A small CTC audio transcriber, trained from scratch.
Model: arch transformer, norm layernorm, activation quick_gelu, width 192.
Rows from block 3 of a small CTC audio transcriber, named by matrix and row number. Rows with one number belong to one neuron. Each number is 50 + 10 x the weight over its row's rms, rounded and kept within 0 to 99. All counts start at 0.
Before each neuron's rows are labels from the 100 clips, of 14976, where the neuron reaches its highest value: "responds to" is what is common among them; "loudest band" is the band of the loudest frequency at the time of the peak. Only what is clearly more common there than usual is listed. The data: read English sentences (LibriTTS-R).
# fc1: MLP up (model.blocks.3.mlp.fc1.weight, 768x192), inputs 0-47
# fc2: MLP down (model.blocks.3.mlp.fc2.weight, 192x768, transposed), outputs 0-47

responds to: the word "it"
loudest band: 250 to 500 Hz
fc1.700:47 30 49 48 42 64 74 43 36 54 50 57 47 54 57 46 32 47 30 39 64 51 31 36 53 52 60 66 54 55 52 62 62 45 59 38 46 49 70 55 28 53 42 50 42 45 68 64
fc2.700:28 57 48 38 44 43 54 47 47 68 40 54 56 58 52 54 55 40 42 55 35 48 56 44 44 32 39 56 48 45 34 61 41 65 44 69 67 50 39 43 42 45 31 50 38 49 46 58

responds to: voice: male
loudest band: 500 to 1000 Hz
fc1.458:35 48 50 48 46 46 56 44 53 63 34 45 38 62 55 61 64 46 27 41 57 51 57 33 45 37 40 57 49 57 51 53 52 51 56 55 39 35 54 55 51 46 44 52 65 55 37 59
fc2.458:39 51 64 48 34 51 61 43 41 45 53 45 40 49 52 42 39 48 47 64 53 55 63 43 42 35 56 70 62 51 58 56 49 50 60 45 20 53 52 43 67 47 56 37 56 56 46 42

responds to: the word "but"
loudest band: 250 to 500 Hz
fc1.100:53 41 40 45 62 49 55 36 54 55 36 48 49 43 55 45 70 44 43 64 70 41 57 43 37 50 34 65 41 48 57 38 58 56 51 59 53 40 67 59 42 47 46 53 53 36 51 53
fc2.100:40 55 52 55 54 48 54 41 39 55 27 65 39 45 56 40 36 60 46 48 62 45 59 35 45 38 48 58 46 50 27 56 45 72 44 52 49 58 62 52 61 53 51 54 69 38 48 47

responds to: voice: male
loudest band: 250 to 500 Hz
fc1.524:49 49 51 24 48 63 44 54 49 59 49 53 41 59 50 58 56 40 45 46 53 54 45 46 45 59 49 73 34 54 28 43 52 64 39 44 63 40 64 50 43 58 28 41 59 54 42 43
fc2.524:61 51 49 40 42 46 42 39 50 59 52 54 50 45 51 48 47 54 64 45 51 47 46 35 34 40 33 48 49 47 34 59 62 46 39 28 67 54 48 37 41 63 29 65 38 53 60 29

responds to: the word "be"
loudest band: 250 to 500 Hz
fc1.309:47 40 49 39 38 62 63 47 58 59 46 61 54 59 54 61 30 62 28 57 63 36 43 41 49 50 44 51 45 55 33 43 54 51 52 60 55 43 77 55 35 62 42 30 34 43 46 62
fc2.309:53 43 20 30 41 56 68 49 57 56 55 36 48 60 46 61 44 54 54 60 51 36 38 63 39 42 54 53 60 67 37 56 55 45 49 52 76 39 46 56 46 36 31 40 53 55 49 48

responds to: the word "she"
loudest band: 2000 to 4000 Hz
fc1.176:36 41 35 64 51 58 50 52 24 62 33 36 35 49 55 45 56 22 36 50 59 66 47 42 62 47 55 55 46 53 47 54 41 48 47 63 34 49 62 54 23 34 60 35 54 49 38 58
fc2.176:45 51 59 68 52 63 54 49 40 40 52 50 47 52 50 44 44 70 53 42 55 59 39 52 55 33 58 57 38 42 37 53 49 49 34 37 35 54 56 49 53 48 67 35 58 39 56 38

responds to: the word "be"
loudest band: 250 to 500 Hz
fc1.648:53 38 47 45 58 73 58 55 56 56 61 60 49 62 68 52 43 44 38 56 59 57 40 40 62 87 62 54 30 45 41 40 35 51 47 41 54 49 61 55 19 54 49 47 39 63 57 49
fc2.648:53 51 59 31 32 45 48 48 50 35 56 55 37 68 59 44 44 39 31 55 60 48 49 43 39 58 43 55 31 38 44 40 41 51 49 44 60 43 41 54 63 53 41 54 44 58 59 46

responds to: the word "she"
loudest band: 2000 to 4000 Hz
fc1.463:33 38 63 42 49 45 51 64 46 54 50 34 42 35 56 63 49 53 46 42 71 54 44 52 54 49 46 55 40 57 57 54 48 35 49 69 43 45 81 57 42 51 44 44 46 51 68 46
fc2.463:37 48 51 47 37 41 58 37 41 42 60 44 59 49 36 53 45 56 53 49 50 48 46 61 57 46 31 57 44 51 44 46 43 53 56 53 53 61 54 43 65 47 25 20 56 28 53 51

responds to: the word "she"
loudest band: 2000 to 4000 Hz
fc1.535:41 31 46 57 59 69 56 55 27 54 45 53 44 48 59 46 58 37 33 39 56 48 61 45 56 72 53 51 55 51 38 31 30 53 56 62 54 48 59 59 33 55 57 50 34 53 31 68
fc2.535:70 71 43 55 54 48 58 47 59 40 50 45 53 46 50 50 43 57 52 55 43 49 41 45 54 58 44 59 55 60 44 43 58 50 26 43 71 58 30 53 60 58 55 56 67 34 61 31

responds to: the word "the"
loudest band: 250 to 500 Hz
fc1.110:57 40 30 41 55 64 46 51 37 47 43 32 47 43 64 61 48 50 53 61 61 35 48 49 53 62 57 56 55 59 52 47 51 45 45 33 75 37 58 59 50 42 60 58 69 47 64 49
fc2.110:60 51 47 52 55 52 46 60 45 65 47 32 25 35 57 50 51 60 44 60 51 57 50 55 24 47 59 61 57 54 54 47 54 48 47 47 53 45 54 61 64 40 58 61 50 47 33 33

responds to: voice: female
loudest band: 4000 to 8000 Hz; 2000 to 4000 Hz
fc1.429:49 22 53 51 43 74 48 48 53 50 61 36 43 50 63 58 36 53 32 41 80 52 36 39 55 61 48 54 46 54 66 41 44 27 52 63 38 38 74 63 27 52 57 40 25 46 62 55
fc2.429:49 47 56 54 41 50 71 50 42 37 57 53 58 64 49 46 45 66 55 46 58 46 52 49 53 52 52 56 55 45 30 43 35 68 48 54 61 60 48 44 71 52 44 44 50 17 57 51

responds to: the word "was"
loudest band: 250 to 500 Hz
fc1.738:52 67 50 44 55 25 64 38 57 59 46 61 59 46 58 42 51 68 46 62 37 55 63 53 42 21 62 54 40 45 52 65 51 57 41 25 61 50 54 37 61 68 42 40 41 46 57 58
fc2.738:77 54 61 57 50 43 54 47 31 45 52 56 53 54 55 47 58 37 54 67 55 66 49 28 44 51 58 41 54 31 45 45 45 54 32 32 59 54 52 38 59 51 52 35 51 44 68 41

responds to: the word "we"
loudest band: 250 to 500 Hz
fc1.24:52 52 60 34 28 49 38 54 68 51 56 62 55 45 52 60 48 59 51 47 44 50 45 59 57 59 59 58 35 37 53 48 42 56 44 44 49 45 50 42 49 59 40 30 50 49 63 53
fc2.24:63 61 51 59 52 47 46 37 45 47 50 58 57 41 50 49 59 38 36 45 44 62 39 34 45 39 51 42 44 38 48 38 47 47 22 34 54 48 35 40 60 47 53 42 45 44 58 43

responds to: the word "the"
loudest band: 250 to 500 Hz
fc1.130:57 36 38 48 80 54 40 56 55 64 46 50 55 49 69 67 48 51 47 45 66 28 62 37 64 73 51 57 30 48 69 45 65 51 54 54 54 37 69 54 48 45 45 25 31 55 44 46
fc2.130:50 47 55 39 58 51 39 41 50 47 62 45 46 43 48 44 46 41 48 46 47 29 53 44 33 43 44 38 55 37 43 41 69 59 52 45 61 52 56 44 61 39 48 62 49 53 38 27

responds to: the word "she"
loudest band: 2000 to 4000 Hz
fc1.673:55 47 33 49 68 60 41 49 37 59 32 48 42 44 56 57 72 37 54 37 64 59 50 54 63 62 47 69 36 51 59 51 49 42 50 72 28 46 59 64 47 48 57 36 63 46 40 44
fc2.673:30 49 69 48 36 45 51 58 42 45 50 56 34 53 46 30 45 56 44 44 54 58 66 42 41 47 46 55 42 48 50 40 40 46 52 46 41 50 47 50 63 50 60 55 57 36 49 45

responds to: voice: female; the word "for"
loudest band: 250 to 500 Hz
fc1.364:57 42 46 30 62 47 46 48 40 50 53 53 42 48 47 57 67 41 44 41 55 51 48 40 43 57 52 62 35 48 54 54 34 50 35 56 50 40 55 60 36 56 45 51 64 77 45 50
fc2.364:72 56 59 68 61 35 40 36 28 50 56 35 38 34 39 47 61 45 45 65 48 73 48 53 39 47 51 45 57 50 57 50 64 27 43 28 42 47 43 45 55 47 55 60 50 49 58 50

responds to: voice: female
loudest band: 250 to 500 Hz
fc1.586:37 49 58 50 64 43 47 74 56 59 41 66 46 31 49 39 47 74 42 47 44 43 62 45 66 30 54 34 38 45 53 68 54 42 39 47 58 53 54 44 50 42 43 50 40 56 51 52
fc2.586:40 55 48 45 51 56 53 56 60 46 35 48 59 55 53 45 51 56 40 58 33 50 48 47 45 50 53 34 57 56 54 48 54 43 47 49 62 53 35 35 58 53 47 60 65 52 74 67

responds to: voice: female
loudest band: 2000 to 4000 Hz
fc1.659:58 39 61 55 47 46 43 74 47 54 48 61 51 60 37 54 53 21 45 30 57 60 50 56 49 57 70 58 46 47 47 69 38 58 42 53 45 47 49 57 32 55 49 31 39 63 51 57
fc2.659:52 54 53 57 43 46 41 56 37 49 53 59 47 42 47 57 47 56 66 43 53 64 60 75 37 37 53 59 56 43 52 64 61 57 49 55 39 45 49 45 39 45 58 49 48 39 48 37

responds to: the word "i"
loudest band: 500 to 1000 Hz
fc1.695:49 54 55 42 59 51 55 45 54 51 56 60 51 51 41 43 49 39 50 41 49 56 45 47 64 69 40 40 52 57 57 40 48 55 49 40 48 52 56 54 60 45 53 37 67 44 48 61
fc2.695:65 44 42 36 55 56 51 63 65 58 62 59 39 62 38 50 39 57 43 55 54 57 34 27 60 60 61 59 63 62 61 51 35 40 43 56 65 34 46 66 35 56 57 37 51 57 41 43

responds to: the word "she"
loudest band: 2000 to 4000 Hz
fc1.60:48 39 51 52 36 52 58 76 55 51 58 40 49 52 55 56 49 45 27 47 55 61 47 42 55 51 65 60 46 43 31 54 32 36 35 71 50 47 57 58 26 57 54 39 21 55 46 52
fc2.60:42 46 54 63 33 61 65 45 61 53 37 42 52 56 57 60 30 66 52 40 61 64 58 53 54 54 47 59 38 52 53 51 55 55 49 37 34 51 42 48 53 50 55 43 39 36 42 42

responds to: voice: male
loudest band: 250 to 500 Hz
fc1.685:49 47 52 51 54 58 58 46 59 65 52 61 56 56 71 76 48 47 41 54 64 34 61 44 53 73 46 53 26 36 57 41 48 50 48 40 61 41 65 49 48 60 44 38 34 57 50 46
fc2.685:51 56 57 42 42 53 39 46 48 45 42 51 46 48 57 51 43 46 45 54 40 49 55 41 17 42 35 50 47 22 44 28 58 54 42 41 62 46 48 51 50 40 43 67 45 49 50 40

responds to: the word "that"
loudest band: 4000 to 8000 Hz; 2000 to 4000 Hz
fc1.302:42 35 39 65 62 50 42 54 37 67 41 48 34 41 56 46 53 30 40 62 56 44 54 33 53 43 69 52 53 51 34 36 47 56 45 62 56 46 55 51 32 47 49 32 46 44 27 60
fc2.302:45 64 47 57 57 37 48 40 59 36 39 56 55 38 33 40 46 59 52 56 39 53 56 54 38 40 46 43 49 39 38 57 59 31 26 53 60 57 24 36 53 46 61 44 65 44 61 37

responds to: voice: male
loudest band: 4000 to 8000 Hz
fc1.624:47 34 55 52 67 52 62 53 44 51 42 60 47 47 43 47 56 49 51 45 51 46 30 47 59 53 56 53 50 49 31 40 33 47 52 44 46 49 64 53 41 63 43 63 52 63 74 56
fc2.624:55 66 54 56 51 34 54 44 37 56 43 54 43 57 46 38 42 47 47 43 30 36 50 49 40 36 46 60 42 51 43 49 56 53 47 58 51 60 38 44 34 52 54 51 49 54 39 50

responds to: voice: male
loudest band: 250 to 500 Hz
fc1.403:51 51 46 39 18 51 52 45 63 48 52 47 49 53 52 49 71 42 47 44 40 50 45 49 47 72 50 52 50 48 56 33 59 61 35 38 58 50 44 40 42 63 28 60 69 53 38 63
fc2.403:51 59 60 52 34 38 53 47 44 36 44 44 53 43 36 45 41 43 33 56 55 66 59 38 41 41 36 45 64 47 45 46 38 51 42 28 49 61 50 30 47 54 39 51 41 55 65 52

responds to: the word "she"
loudest band: 2000 to 4000 Hz; 4000 to 8000 Hz
fc1.218:41 42 42 59 48 58 54 56 38 65 30 39 32 51 51 55 69 35 46 51 44 67 56 47 61 40 67 52 46 56 29 46 44 50 45 60 37 44 48 52 30 41 59 35 45 52 47 57
fc2.218:38 48 51 64 45 56 71 52 51 60 36 33 46 56 42 53 42 62 51 44 51 60 51 56 56 49 47 71 36 54 35 49 50 43 52 24 39 56 46 54 54 51 46 37 57 25 52 52

responds to: the word "for"
loudest band: 250 to 500 Hz
fc1.519:59 48 38 37 63 57 29 50 42 54 44 38 53 52 54 48 69 27 42 58 54 61 50 38 49 55 51 58 40 58 57 44 53 46 29 42 66 44 63 55 53 58 37 43 56 54 53 31
fc2.519:63 46 65 48 69 35 40 53 58 53 67 44 50 42 53 52 52 58 41 49 60 51 41 31 40 47 48 43 60 39 45 52 52 54 24 41 54 46 57 39 59 54 46 54 55 54 48 31

responds to: voice: male
loudest band: 4000 to 8000 Hz
fc1.392:53 42 46 53 58 56 38 53 43 49 35 55 35 57 57 47 57 34 42 35 58 44 30 36 57 37 69 52 33 50 27 57 41 47 55 41 59 54 57 59 38 48 37 63 61 58 74 43
fc2.392:53 57 57 81 34 52 66 50 49 50 38 55 45 54 46 49 39 32 42 57 54 56 34 46 32 37 54 73 39 38 38 55 46 54 44 35 52 52 39 47 43 41 54 31 53 44 58 37

responds to: voice: female
loudest band: 500 to 1000 Hz
fc1.67:33 49 26 39 53 66 42 62 66 54 47 61 51 49 51 40 50 48 48 34 50 34 60 48 61 54 51 52 35 52 70 54 74 51 49 49 52 59 53 46 36 51 40 48 39 32 45 44
fc2.67:49 44 34 45 72 54 48 32 53 42 51 43 54 49 44 51 55 48 41 42 59 42 50 27 45 52 51 51 46 64 69 48 71 47 58 64 70 49 53 44 52 53 46 52 49 46 62 33

responds to: the word "she"
loudest band: 2000 to 4000 Hz
fc1.697:44 55 49 56 43 55 51 56 55 57 28 43 43 54 52 44 56 53 38 61 43 53 54 54 44 45 40 58 47 47 58 41 40 35 41 52 65 50 54 52 48 58 51 37 31 37 53 55
fc2.697:46 56 67 72 43 50 41 44 60 57 60 57 54 62 52 46 38 64 44 48 50 53 36 43 47 46 60 36 29 37 57 43 35 51 48 36 46 59 47 40 52 60 67 51 40 34 53 43

responds to: the word "for"
loudest band: 250 to 500 Hz
fc1.53:58 55 38 29 49 56 36 43 60 60 60 48 48 54 50 35 79 37 46 49 48 65 53 35 47 59 55 59 28 52 61 33 51 58 34 52 57 46 48 48 38 48 34 41 51 66 47 44
fc2.53:56 60 60 61 48 32 51 35 49 49 53 46 47 54 49 48 55 36 28 51 61 46 45 29 51 44 60 51 54 53 44 49 51 59 13 32 51 57 42 44 45 59 43 53 59 41 48 44

responds to: the word "be"
loudest band: 250 to 500 Hz
fc1.107:54 41 50 39 56 57 49 51 53 51 56 54 54 60 56 54 41 50 29 56 60 56 48 40 54 64 55 61 41 55 47 41 49 57 46 54 67 39 64 55 38 56 49 34 46 65 35 54
fc2.107:49 46 48 31 47 48 49 76 53 63 56 57 41 54 32 57 46 44 43 42 38 40 46 48 57 66 51 51 50 49 34 57 39 62 27 51 79 32 55 58 60 50 31 42 48 49 54 55

responds to: voice: male
loudest band: 2000 to 4000 Hz
fc1.131:43 41 48 53 39 39 64 48 46 70 43 62 43 40 46 61 41 37 39 39 59 51 50 44 57 38 68 57 36 47 42 41 48 62 40 65 37 40 66 52 40 58 45 38 31 53 43 56
fc2.131:61 45 57 47 54 42 48 53 48 44 36 46 44 44 50 36 56 60 53 54 58 52 67 31 22 60 30 60 41 32 62 54 41 49 47 30 50 53 47 30 47 59 38 62 57 44 55 38

responds to: the word "the"
loudest band: 250 to 500 Hz; 500 to 1000 Hz
fc1.125:40 41 47 49 59 45 54 67 24 62 44 35 48 42 56 60 48 53 61 68 53 32 61 56 52 68 49 62 60 51 63 56 54 48 53 35 64 51 58 50 49 43 51 49 54 49 58 58
fc2.125:48 50 47 49 67 61 42 50 43 52 55 41 35 47 66 49 64 62 46 42 53 38 50 51 37 47 70 52 53 43 68 50 59 50 58 50 30 49 60 52 63 27 59 55 43 36 27 43

responds to: the word "all"
loudest band: 250 to 500 Hz; 500 to 1000 Hz
fc1.442:52 43 41 40 55 42 27 62 43 49 48 42 50 41 51 53 46 38 37 34 51 47 48 42 61 52 60 54 64 57 42 61 51 35 36 65 54 51 68 52 39 45 44 54 36 56 78 44
fc2.442:55 73 43 32 51 36 44 62 59 42 43 48 44 59 57 47 45 65 55 53 32 55 51 63 27 45 42 37 67 46 46 41 49 52 45 44 43 59 40 43 68 45 43 50 41 44 58 67

responds to: the word "which"
loudest band: 250 to 500 Hz
fc1.275:46 44 45 63 63 54 49 51 51 69 34 51 53 57 67 71 43 41 42 55 61 38 50 48 51 65 51 54 31 33 48 50 61 54 42 25 58 46 64 45 41 47 45 47 35 54 53 52
fc2.275:62 57 64 57 46 46 36 39 51 39 53 48 59 47 48 55 51 54 46 50 53 45 57 51 17 39 35 49 66 37 55 40 48 45 31 32 44 39 47 41 56 46 48 60 57 54 51 38

responds to: the word "we"
loudest band: 250 to 500 Hz
fc1.475:66 46 51 45 56 63 29 49 35 61 63 44 50 44 63 57 53 53 52 55 50 66 31 48 56 42 41 51 32 54 44 53 37 46 59 56 61 41 62 49 36 47 41 36 62 58 53 46
fc2.475:59 59 47 47 55 45 54 65 42 53 68 54 44 57 39 51 51 63 49 61 49 71 53 61 33 59 43 56 57 49 38 38 39 27 44 51 66 37 43 53 55 56 47 56 53 48 53 41

responds to: the word "be"
loudest band: 250 to 500 Hz
fc1.173:54 46 49 56 61 36 60 37 37 50 49 52 36 32 46 42 53 42 35 73 43 52 49 45 43 42 51 40 47 46 59 38 63 54 42 67 46 47 49 44 35 31 46 44 45 54 19 56
fc2.173:65 47 32 54 64 33 41 43 39 54 55 34 49 39 38 48 57 51 46 40 48 38 40 43 56 52 52 53 52 59 60 51 54 39 41 57 42 54 63 54 53 24 38 35 55 55 41 44

responds to: the word "but"
loudest band: 250 to 500 Hz; 500 to 1000 Hz
fc1.16:48 44 41 46 74 48 44 59 54 61 35 33 48 45 71 55 53 60 45 74 51 42 58 43 42 52 54 50 51 53 38 42 68 41 52 55 58 37 66 53 62 35 56 42 38 30 43 51
fc2.16:51 45 55 50 48 25 55 42 52 53 53 31 40 47 52 44 54 48 32 77 42 45 53 44 23 36 55 39 58 52 41 39 60 50 56 45 74 54 51 48 49 47 53 58 47 51 51 56