config.yaml
input: "waveform_16khz"
norm: "layernorm"
bias: "all"
qk_norm: false
inner_norm: false
weight_decay: 0.1
Rows from block 4 of a small CTC audio transcriber, named by matrix and row number. Rows with one number belong to one neuron. Each number is 128 + 24 x the weight over its row's rms, rounded and kept within 0 to 255. All counts start at 0. Numbers have three digits each.
After each neuron's rows are labels from the 100 clips, of 14976, where the neuron reaches its highest value: "responds to" is what is common among them. Only what is clearly more common there than usual is listed. The data: read English sentences (LibriTTS-R).
# fc1: MLP up (model.blocks.4.mlp.fc1.weight, 768x192), inputs 64-127
# fc2: MLP down (model.blocks.4.mlp.fc2.weight, 192x768, transposed), outputs 64-127

fc1.548:133103149109133115148156040119181164120148128160105057087099117157132145095145107112176097143158118140120117112153125124130108123053092146123130134111130162126119101162100156136135102125123154
fc2.548:118129104125130143182116175117132132218156121134135201145160154147116109121130133094130095101106129121138107105121153130098131149125122136125117091121119107086138140080124164130126113119143218
responds to: the word "in"

fc1.169:159102052132129129123164128137153115123130141127126146148097130148136138106140111062103154123133135108135134126110166141197091139117162132129115087099131093121056130082150093175108151143146068
fc2.169:139141117135149157109128076097128134196155109063116174143136102153127129103129121104109097106129137139121130127113155140133123130108142117123094108096111107092123157084130153133146132140165179
responds to: voice: female; the word "she"; the word "he"

fc1.18:174083146142062144117141140145126096151114129148163132143096130123161136115136095115136131134134092101136126125162141117146088117094119138058132115137091112110167112068111127164129172089128159
fc2.18:140079151136129093151152213140127119122142090139150192162138177156124137126107077127168115124134152112118105096127178089081164132133143083143104132123122127112134142165149104137114134137094180
responds to: voice: female

fc1.431:141148146094082147151128112134141156118095148154135137124127097103167125139145125098130133124120110097148124145150103121100152128145125135111135158118130146143167114102104117127157136087141154
fc2.431:096095122135131106095128100098148121169150137145112185127115104143077126130107162138141097103120099150107117104110089172125070115106156110140139118077101158120154114098159120102161153134150114
responds to: the word "of"

fc1.545:112108110128067165133121119104153126131128185129136111160147110113130155153157129148132143086104104134134123118127099172126082122123193106102131066110113130076142090076091117119119184098125099
fc2.545:147112139128104121121119125121149088123127085135154176119114161123085137101114093115160172126109147152138131120111118140142158104140087132156126167146145108156192166176166138132105106117119104
responds to: the word "and"

fc1.50:111082120124121139125122090119147154112132124117144145115124122112084102141067126109109205134133168066150147151128137155117116130120168119117117140156139122153184157135151103114097140101165115
fc2.50:124147149088150123108115152084135121123134113167124162129102199183102121119102142129151089136099096128102138141093080145115132128150107116162138099128130151138128091098143137111131071151134124
responds to: the word "not"

fc1.720:103128129107123119158134130103079135134148129143088122115188060138138109157086143134120144120167120116112121142154135108097130150100131123087103157086136163129104118147153138090119146127171166
fc2.720:166108171117128118084121132162122146126145103102159132145093152163122120122140107122175099169109116118098126097156132117160144113127108128140168136157148127146164139106146140164087118149141118
responds to: voice: male

fc1.556:142104081125114159111124130123104113136133140139113128132111104124155131134118131114127147120126123109144144172118134129161139174124159146145176095090096122155110109120129107140153170134179108
fc2.556:162128133146122138124166129150141154169132113133125167139110115132122169140133122113097123102118111177144098147097168142123089118152131098103091169135115136109153123094148113126126187136095165
responds to: the word "they"

fc1.674:152127109130120114154178182198094138120129121130125174176133157115101104129080109123120128130178114096115127135143100111112127146127140131057129108143132153130091097132135133122120107116134188
fc2.674:136173136139155126163097106106151130151159133115114124101126083113118127135136128161111125116097138131104140136154138156118145137155105103137162182160156121141129129152084138109126103142133132
responds to: voice: female

fc1.181:118091090148115111112110139150117138105149105149126132105146160147075101134141133080080140143177121073155157157135113143126127134100154111116074146124111130157117146139144142139100119112136124
fc2.181:158181105141143116097133114136103123162165116100105124137172082139114145150096130134132105145126150114082087141113130123116113126146108051166133171134172111122100133141110159119092112153135152
responds to: the word "not"

fc1.176:132127079114132147113107143107128164139109149134123110120130120114166155141133096078085136106121113146136133117121137174156115157156115118131133117034103109107112087138112116131134140143162104
fc2.176:119145132117143152132127069108137179154138122136126143098129063150165161081152151097095113110129107177120117098154162148087131138119102149133123142103097147073126109119128192124119141132146181
responds to: the word "she"; the word "her"

fc1.536:106143136117121094145096128089138137130131126123099119118138093102170122199107128163140141149102133124134089138130142133093162131139105116144159186076088140132133109133115127149160174143135107
fc2.536:175121111133153125099121144140150088130176107104159182125135201105112139123159110110116118130112143110125158100138153137104124151105162156093101139183160101148154118144149120086114094112140115
responds to: voice: male

fc1.279:143130130153094143137192113130169084115120089125150152149129144113109157101140093134076129064136091121109132133152150127131122105135154070087108036173130114097121108076146125131127140095124104
fc2.279:168105114138140095127131138147142118119131086136114182120114181128110092111103110110159118163100117116113090139123176125105097110149111111108129147150163132155156129183149093091165129107116197
responds to: voice: female

fc1.371:121131122131072130111128146137132148132085162148098119142150118170153155181120128120116110132143070115157107144109107174111091128128148114096122173119107130122134112125143139108078125105134138
fc2.371:077123172111138122117150100128133143097165096119152131144143073122112104143119108154148114132165158177083103094118130079123153123103106127139152137107117152076103123112151171159118116116127170
responds to: the word "be"

fc1.112:090106111138120074129083140151154114120089144124155110150158129151144145176131104139098132151147127088127144149168165166112098114108190115117089109119114084126160131107158134150085151110135102
fc2.112:137098134138167096116122115158081125132181122071148173157133089124109107115120144122155137136169148173119124117088173104146109164100095148158126134128117141082123150153163181119126156147103175
responds to: voice: male

fc1.765:137097131108136174099109113129085156120115124144119183093130102107132133132094169113123153115114136119115104153099131146103100191127122144099105116107133150136156106162115093119150132117158131
fc2.765:118125118122135087150130090132156107114159168176130152152080141174059142093117174136146074144143122146125154106153112158134107128148131103114092100086127144108120107107156136089124123137152137
responds to: voice: male

fc1.341:152137117110131145151160100118142139128118100129124131148100132124158198112158103169118140135116134111124092117142136105137156134109129116112127119089128140096107070082136109178145157120132122
fc2.341:104098109153108130142106160140131143089117111138119124132120166141138101106076112105163128107109123076126126140094119136152140111148117124127119133162142073147147160174164151102105110144098100
responds to: the word "we"

fc1.356:135094105118118156105110141119121143123114121124131135110136172116092078157085121110101150128141121086139119163139149175092116144113128110122161114147120117182150146183120123102131133112182086
fc2.356:126110129125093129116146141142125134098099111168159124128103145177091164123120138117166158117107144128095121155105127089158148134140103123142138081162138095144140134166120112119144128115151101
responds to: the word "not"

fc1.415:098081140129133132122070126120117122085109134125097164117128179128126116117119108116054147128136128124123132123118166129115118113120128088124105129151153082125169147119176111092169139121105109
fc2.415:118107098143105104122117133136092105126136094116151049163116105167118093109159150067106120129117144116127147133151080128170165110126114117131150095148128112194151134128159131114170142147157116
responds to: the word "not"

fc1.267:141149132124071159103136170154106128151134172161147145132148137145154174155136104140151110108111082124172104111084091137158104118136140112124086146104100124113117091150128119114096123105130110
fc2.267:140164171099130123105175109116142126156125121165113125128130135148102152122172106088137074168134172174128128081093112126171147128107083146131108094107129118077099150105157182152134117126143190
responds to: the word "be"

fc1.373:125104084083120127158141106118163148058120113145108126124113139145122118117108095067097117126142140141121156133124152161107101159103136147098128142105113157125115119137077126136110129096188141
fc2.373:115133112151119161101135138085143121224129138117050159165140162139126129161145172108158084097063117139116133108077097154124120125192140122179145130094109128123137117091137135090126128141124163
responds to: the word "his"

fc1.88:115088109121112118130083097132129079144122110127130122129106121118128107137131147123143157146129131063130166145176172112148169144100147128126144175154124098154155140118138076141161143151164097
fc2.88:155097111149129123124104133178092130150142142120129152133105106119113094103099156040120112102148117135150094158087149091124123144103105150121144143151147121110140156101129159105169106108143190
responds to: the word "his"

fc1.40:155140084143105119142113153134116117144124139110115115149090131116154151139161110147130109140122127127163131126113142159175119149142128138111129138063081111141104128137058119177124181149146115
fc2.40:121124155099142169151119118145136169194143129123114174105108126142173165117135139119130134094102132159103132100129178144106141128150115143094101157127117131058135114095118153121102131142128146
responds to: the word "she"; the word "her"

fc1.48:096112094129077127127093112131124147075121128159111130145121097136146122204127103094143141122124102125123124188117135151097108178134154138127097160065086138131141108083104161076131134113151126
fc2.48:145135120121152122116135151129132134238141080127105173190152150120128099131111123105162061117118120114132108102135178149122107133154120141146143125134156122101123119098117143103099137143150168
responds to: the word "the"

fc1.428:065110064120118142095109141106092157142152163143100117134173130122131139154098160125129136085143152140121110138060098140122125161115147144135095136082081148113133135161102125087140130119162141
fc2.428:076110114122128161101116104130135142107165144161139176090157085115130137129123159151125152092109148198111127097117123139111164139176165102099096120121114103078115128110103137095111121111125141
responds to: the word "the"

fc1.196:116113100126125139087073141128096128112144191127100115127152135128121130135148139098098132134132098124149130148090120178113102149137199133112059149090136137119111093121130125118085173137130094
fc2.196:131175142131121133139154102110143151148144110136138142095107115105085101161107090149119142149155102147127128119150180146112121092147105092144140153139133122089106151116099167169116152158115138
responds to: the word "be"

fc1.566:114113080123116136135147123114129149148171140140144107147140101114141144196144164136097140126112138075100143149156111139109130130150169125095148119111107123126141116079091114134122133114180135
fc2.566:135135103100110076111145171136123169062141076140089112183112160147128116164144079119144124152150094102109141142135130134128123110103135140140181097118144142163100116098144159138102106148128157
responds to: the word "the"

fc1.470:068085106137151117150110114101151121114138115125137104109185104099150123143140128129074153127133147112133137146155144126132175164120130140142126118100080113127120128116125142133173121131187159
fc2.470:120062079143172136140115153172130125148128135093105135139145074120142150155140108054108105137119165136110132115103176130107137138117154120117138169101116094102150138078132129083129123142140145
responds to: the word "his"

fc1.461:099118145129090177128128151112151115146118159147100131156155134137183170144147080132127115101096097124163103109084085162165143114141156107139078184100085081110166106106143122122120144110123102
fc2.461:119127146157102133126118131080150112189131149160131158132157104136138129125172130082160102097121118190144149059116066146119133117140122155122133110097117144098138145127134168113137136112116199
responds to: the word "be"

fc1.53:132085079150129100148111118112121092126148139138093147113136089118160130108132170099109133095157152114146141151142150141127139149124143124143125152086091077101122155101100096138172160135154105
fc2.53:132120143120178167141132102125122110209147100110126155092137090131146162113146126084109110099108135144126164074083160144108131131126123151108105078137126130082160162145162146084100144123136179
responds to: the word "she"

fc1.274:147110121143134118130142146185104106129122128116153173135146116141125102117127161105103122137145121108134121148127152129135155136132190133084125142156138111142118128148158099130149124142130110
fc2.274:154160141139156113117146150089151180164146107070088132124153115092129131140095101155091133134108154130083077146117134125082135103153138087153102150134184153147131125146114104113132128164106092
responds to: the word "his"

fc1.712:066124095151111184142117128101131145113155121138118105107164141111169124170104146151125124064099104119125096122127082152149139164120128123138157082082079112115102113146061158114155080117143086
fc2.712:136128098135125092151151158148147125125187086106153158124125081141132150126149143127117080096119180151120135160127153134137194105105119135136160094153124080121133159096119146144114099152132148
responds to: the word "the"

fc1.38:081115108108106156152133107099134137128135131137119123114156087103136159178089134126122159130105138106154118178122127143157102183117133128125096125131059154124103099125107144137138166110167113
fc2.38:163093142123156093120129142148173094135154060106150166084106120125158174099130088130162124119100144145140129156139137087121165130130075086140121192150120116129150111127126125141112108165110131
responds to: the word "they"

fc1.682:134070105128111123096125136138116150133129110121160106102169102134102106138130186106113122136120131084150085190172160148047109109089140144126131108122141132145151169135091100122097148110136144
fc2.682:131132104130132108159126129092205134136163115134129170124079155147049117117057193142185102112146127107133136133142149158101111108141119149141156065141137152114119167092092132139115115134145124
responds to: the word "not"

fc1.652:176097093146096126099147173161093152103129119110103178149134153134111140139111143141098132104119137119142094141172135147078073123139143113123149080103134128126152154127118116107132157124118113
fc2.652:114168164093146091120147095099161154092125121137127097133104111096116109153162092198143112116131101161098167108183099123136147109130132088140210122095134150151129080100133154125098137138141101
responds to: voice: female

fc1.195:124119102157113173150119113122146138151127140138158100078162112154135094110120178105095148089103165137151096140160112129096130126120135122123124123138119114131095159159083100130161148092165115
fc2.195:131144128090105099092106161148112087103125123126137117105099045146119104133135155149171125142120136163124119173139123090142132159134153090125109099118112157159136099105115170105118151106142122
responds to: the word "in"

fc1.103:138135095152136106128119090110113118150137148118134087118174121140148104154171177132085130148125124112141154127177116129121140116121147160152155134119118108141123160110110136153143124150145124
fc2.103:129079094116106102150126128148079152113171130142144168149142091107112109127159136045100114117115125123115126109099153102111119133109127140137144099143145142101148130086150171103150121110134184
responds to: voice: male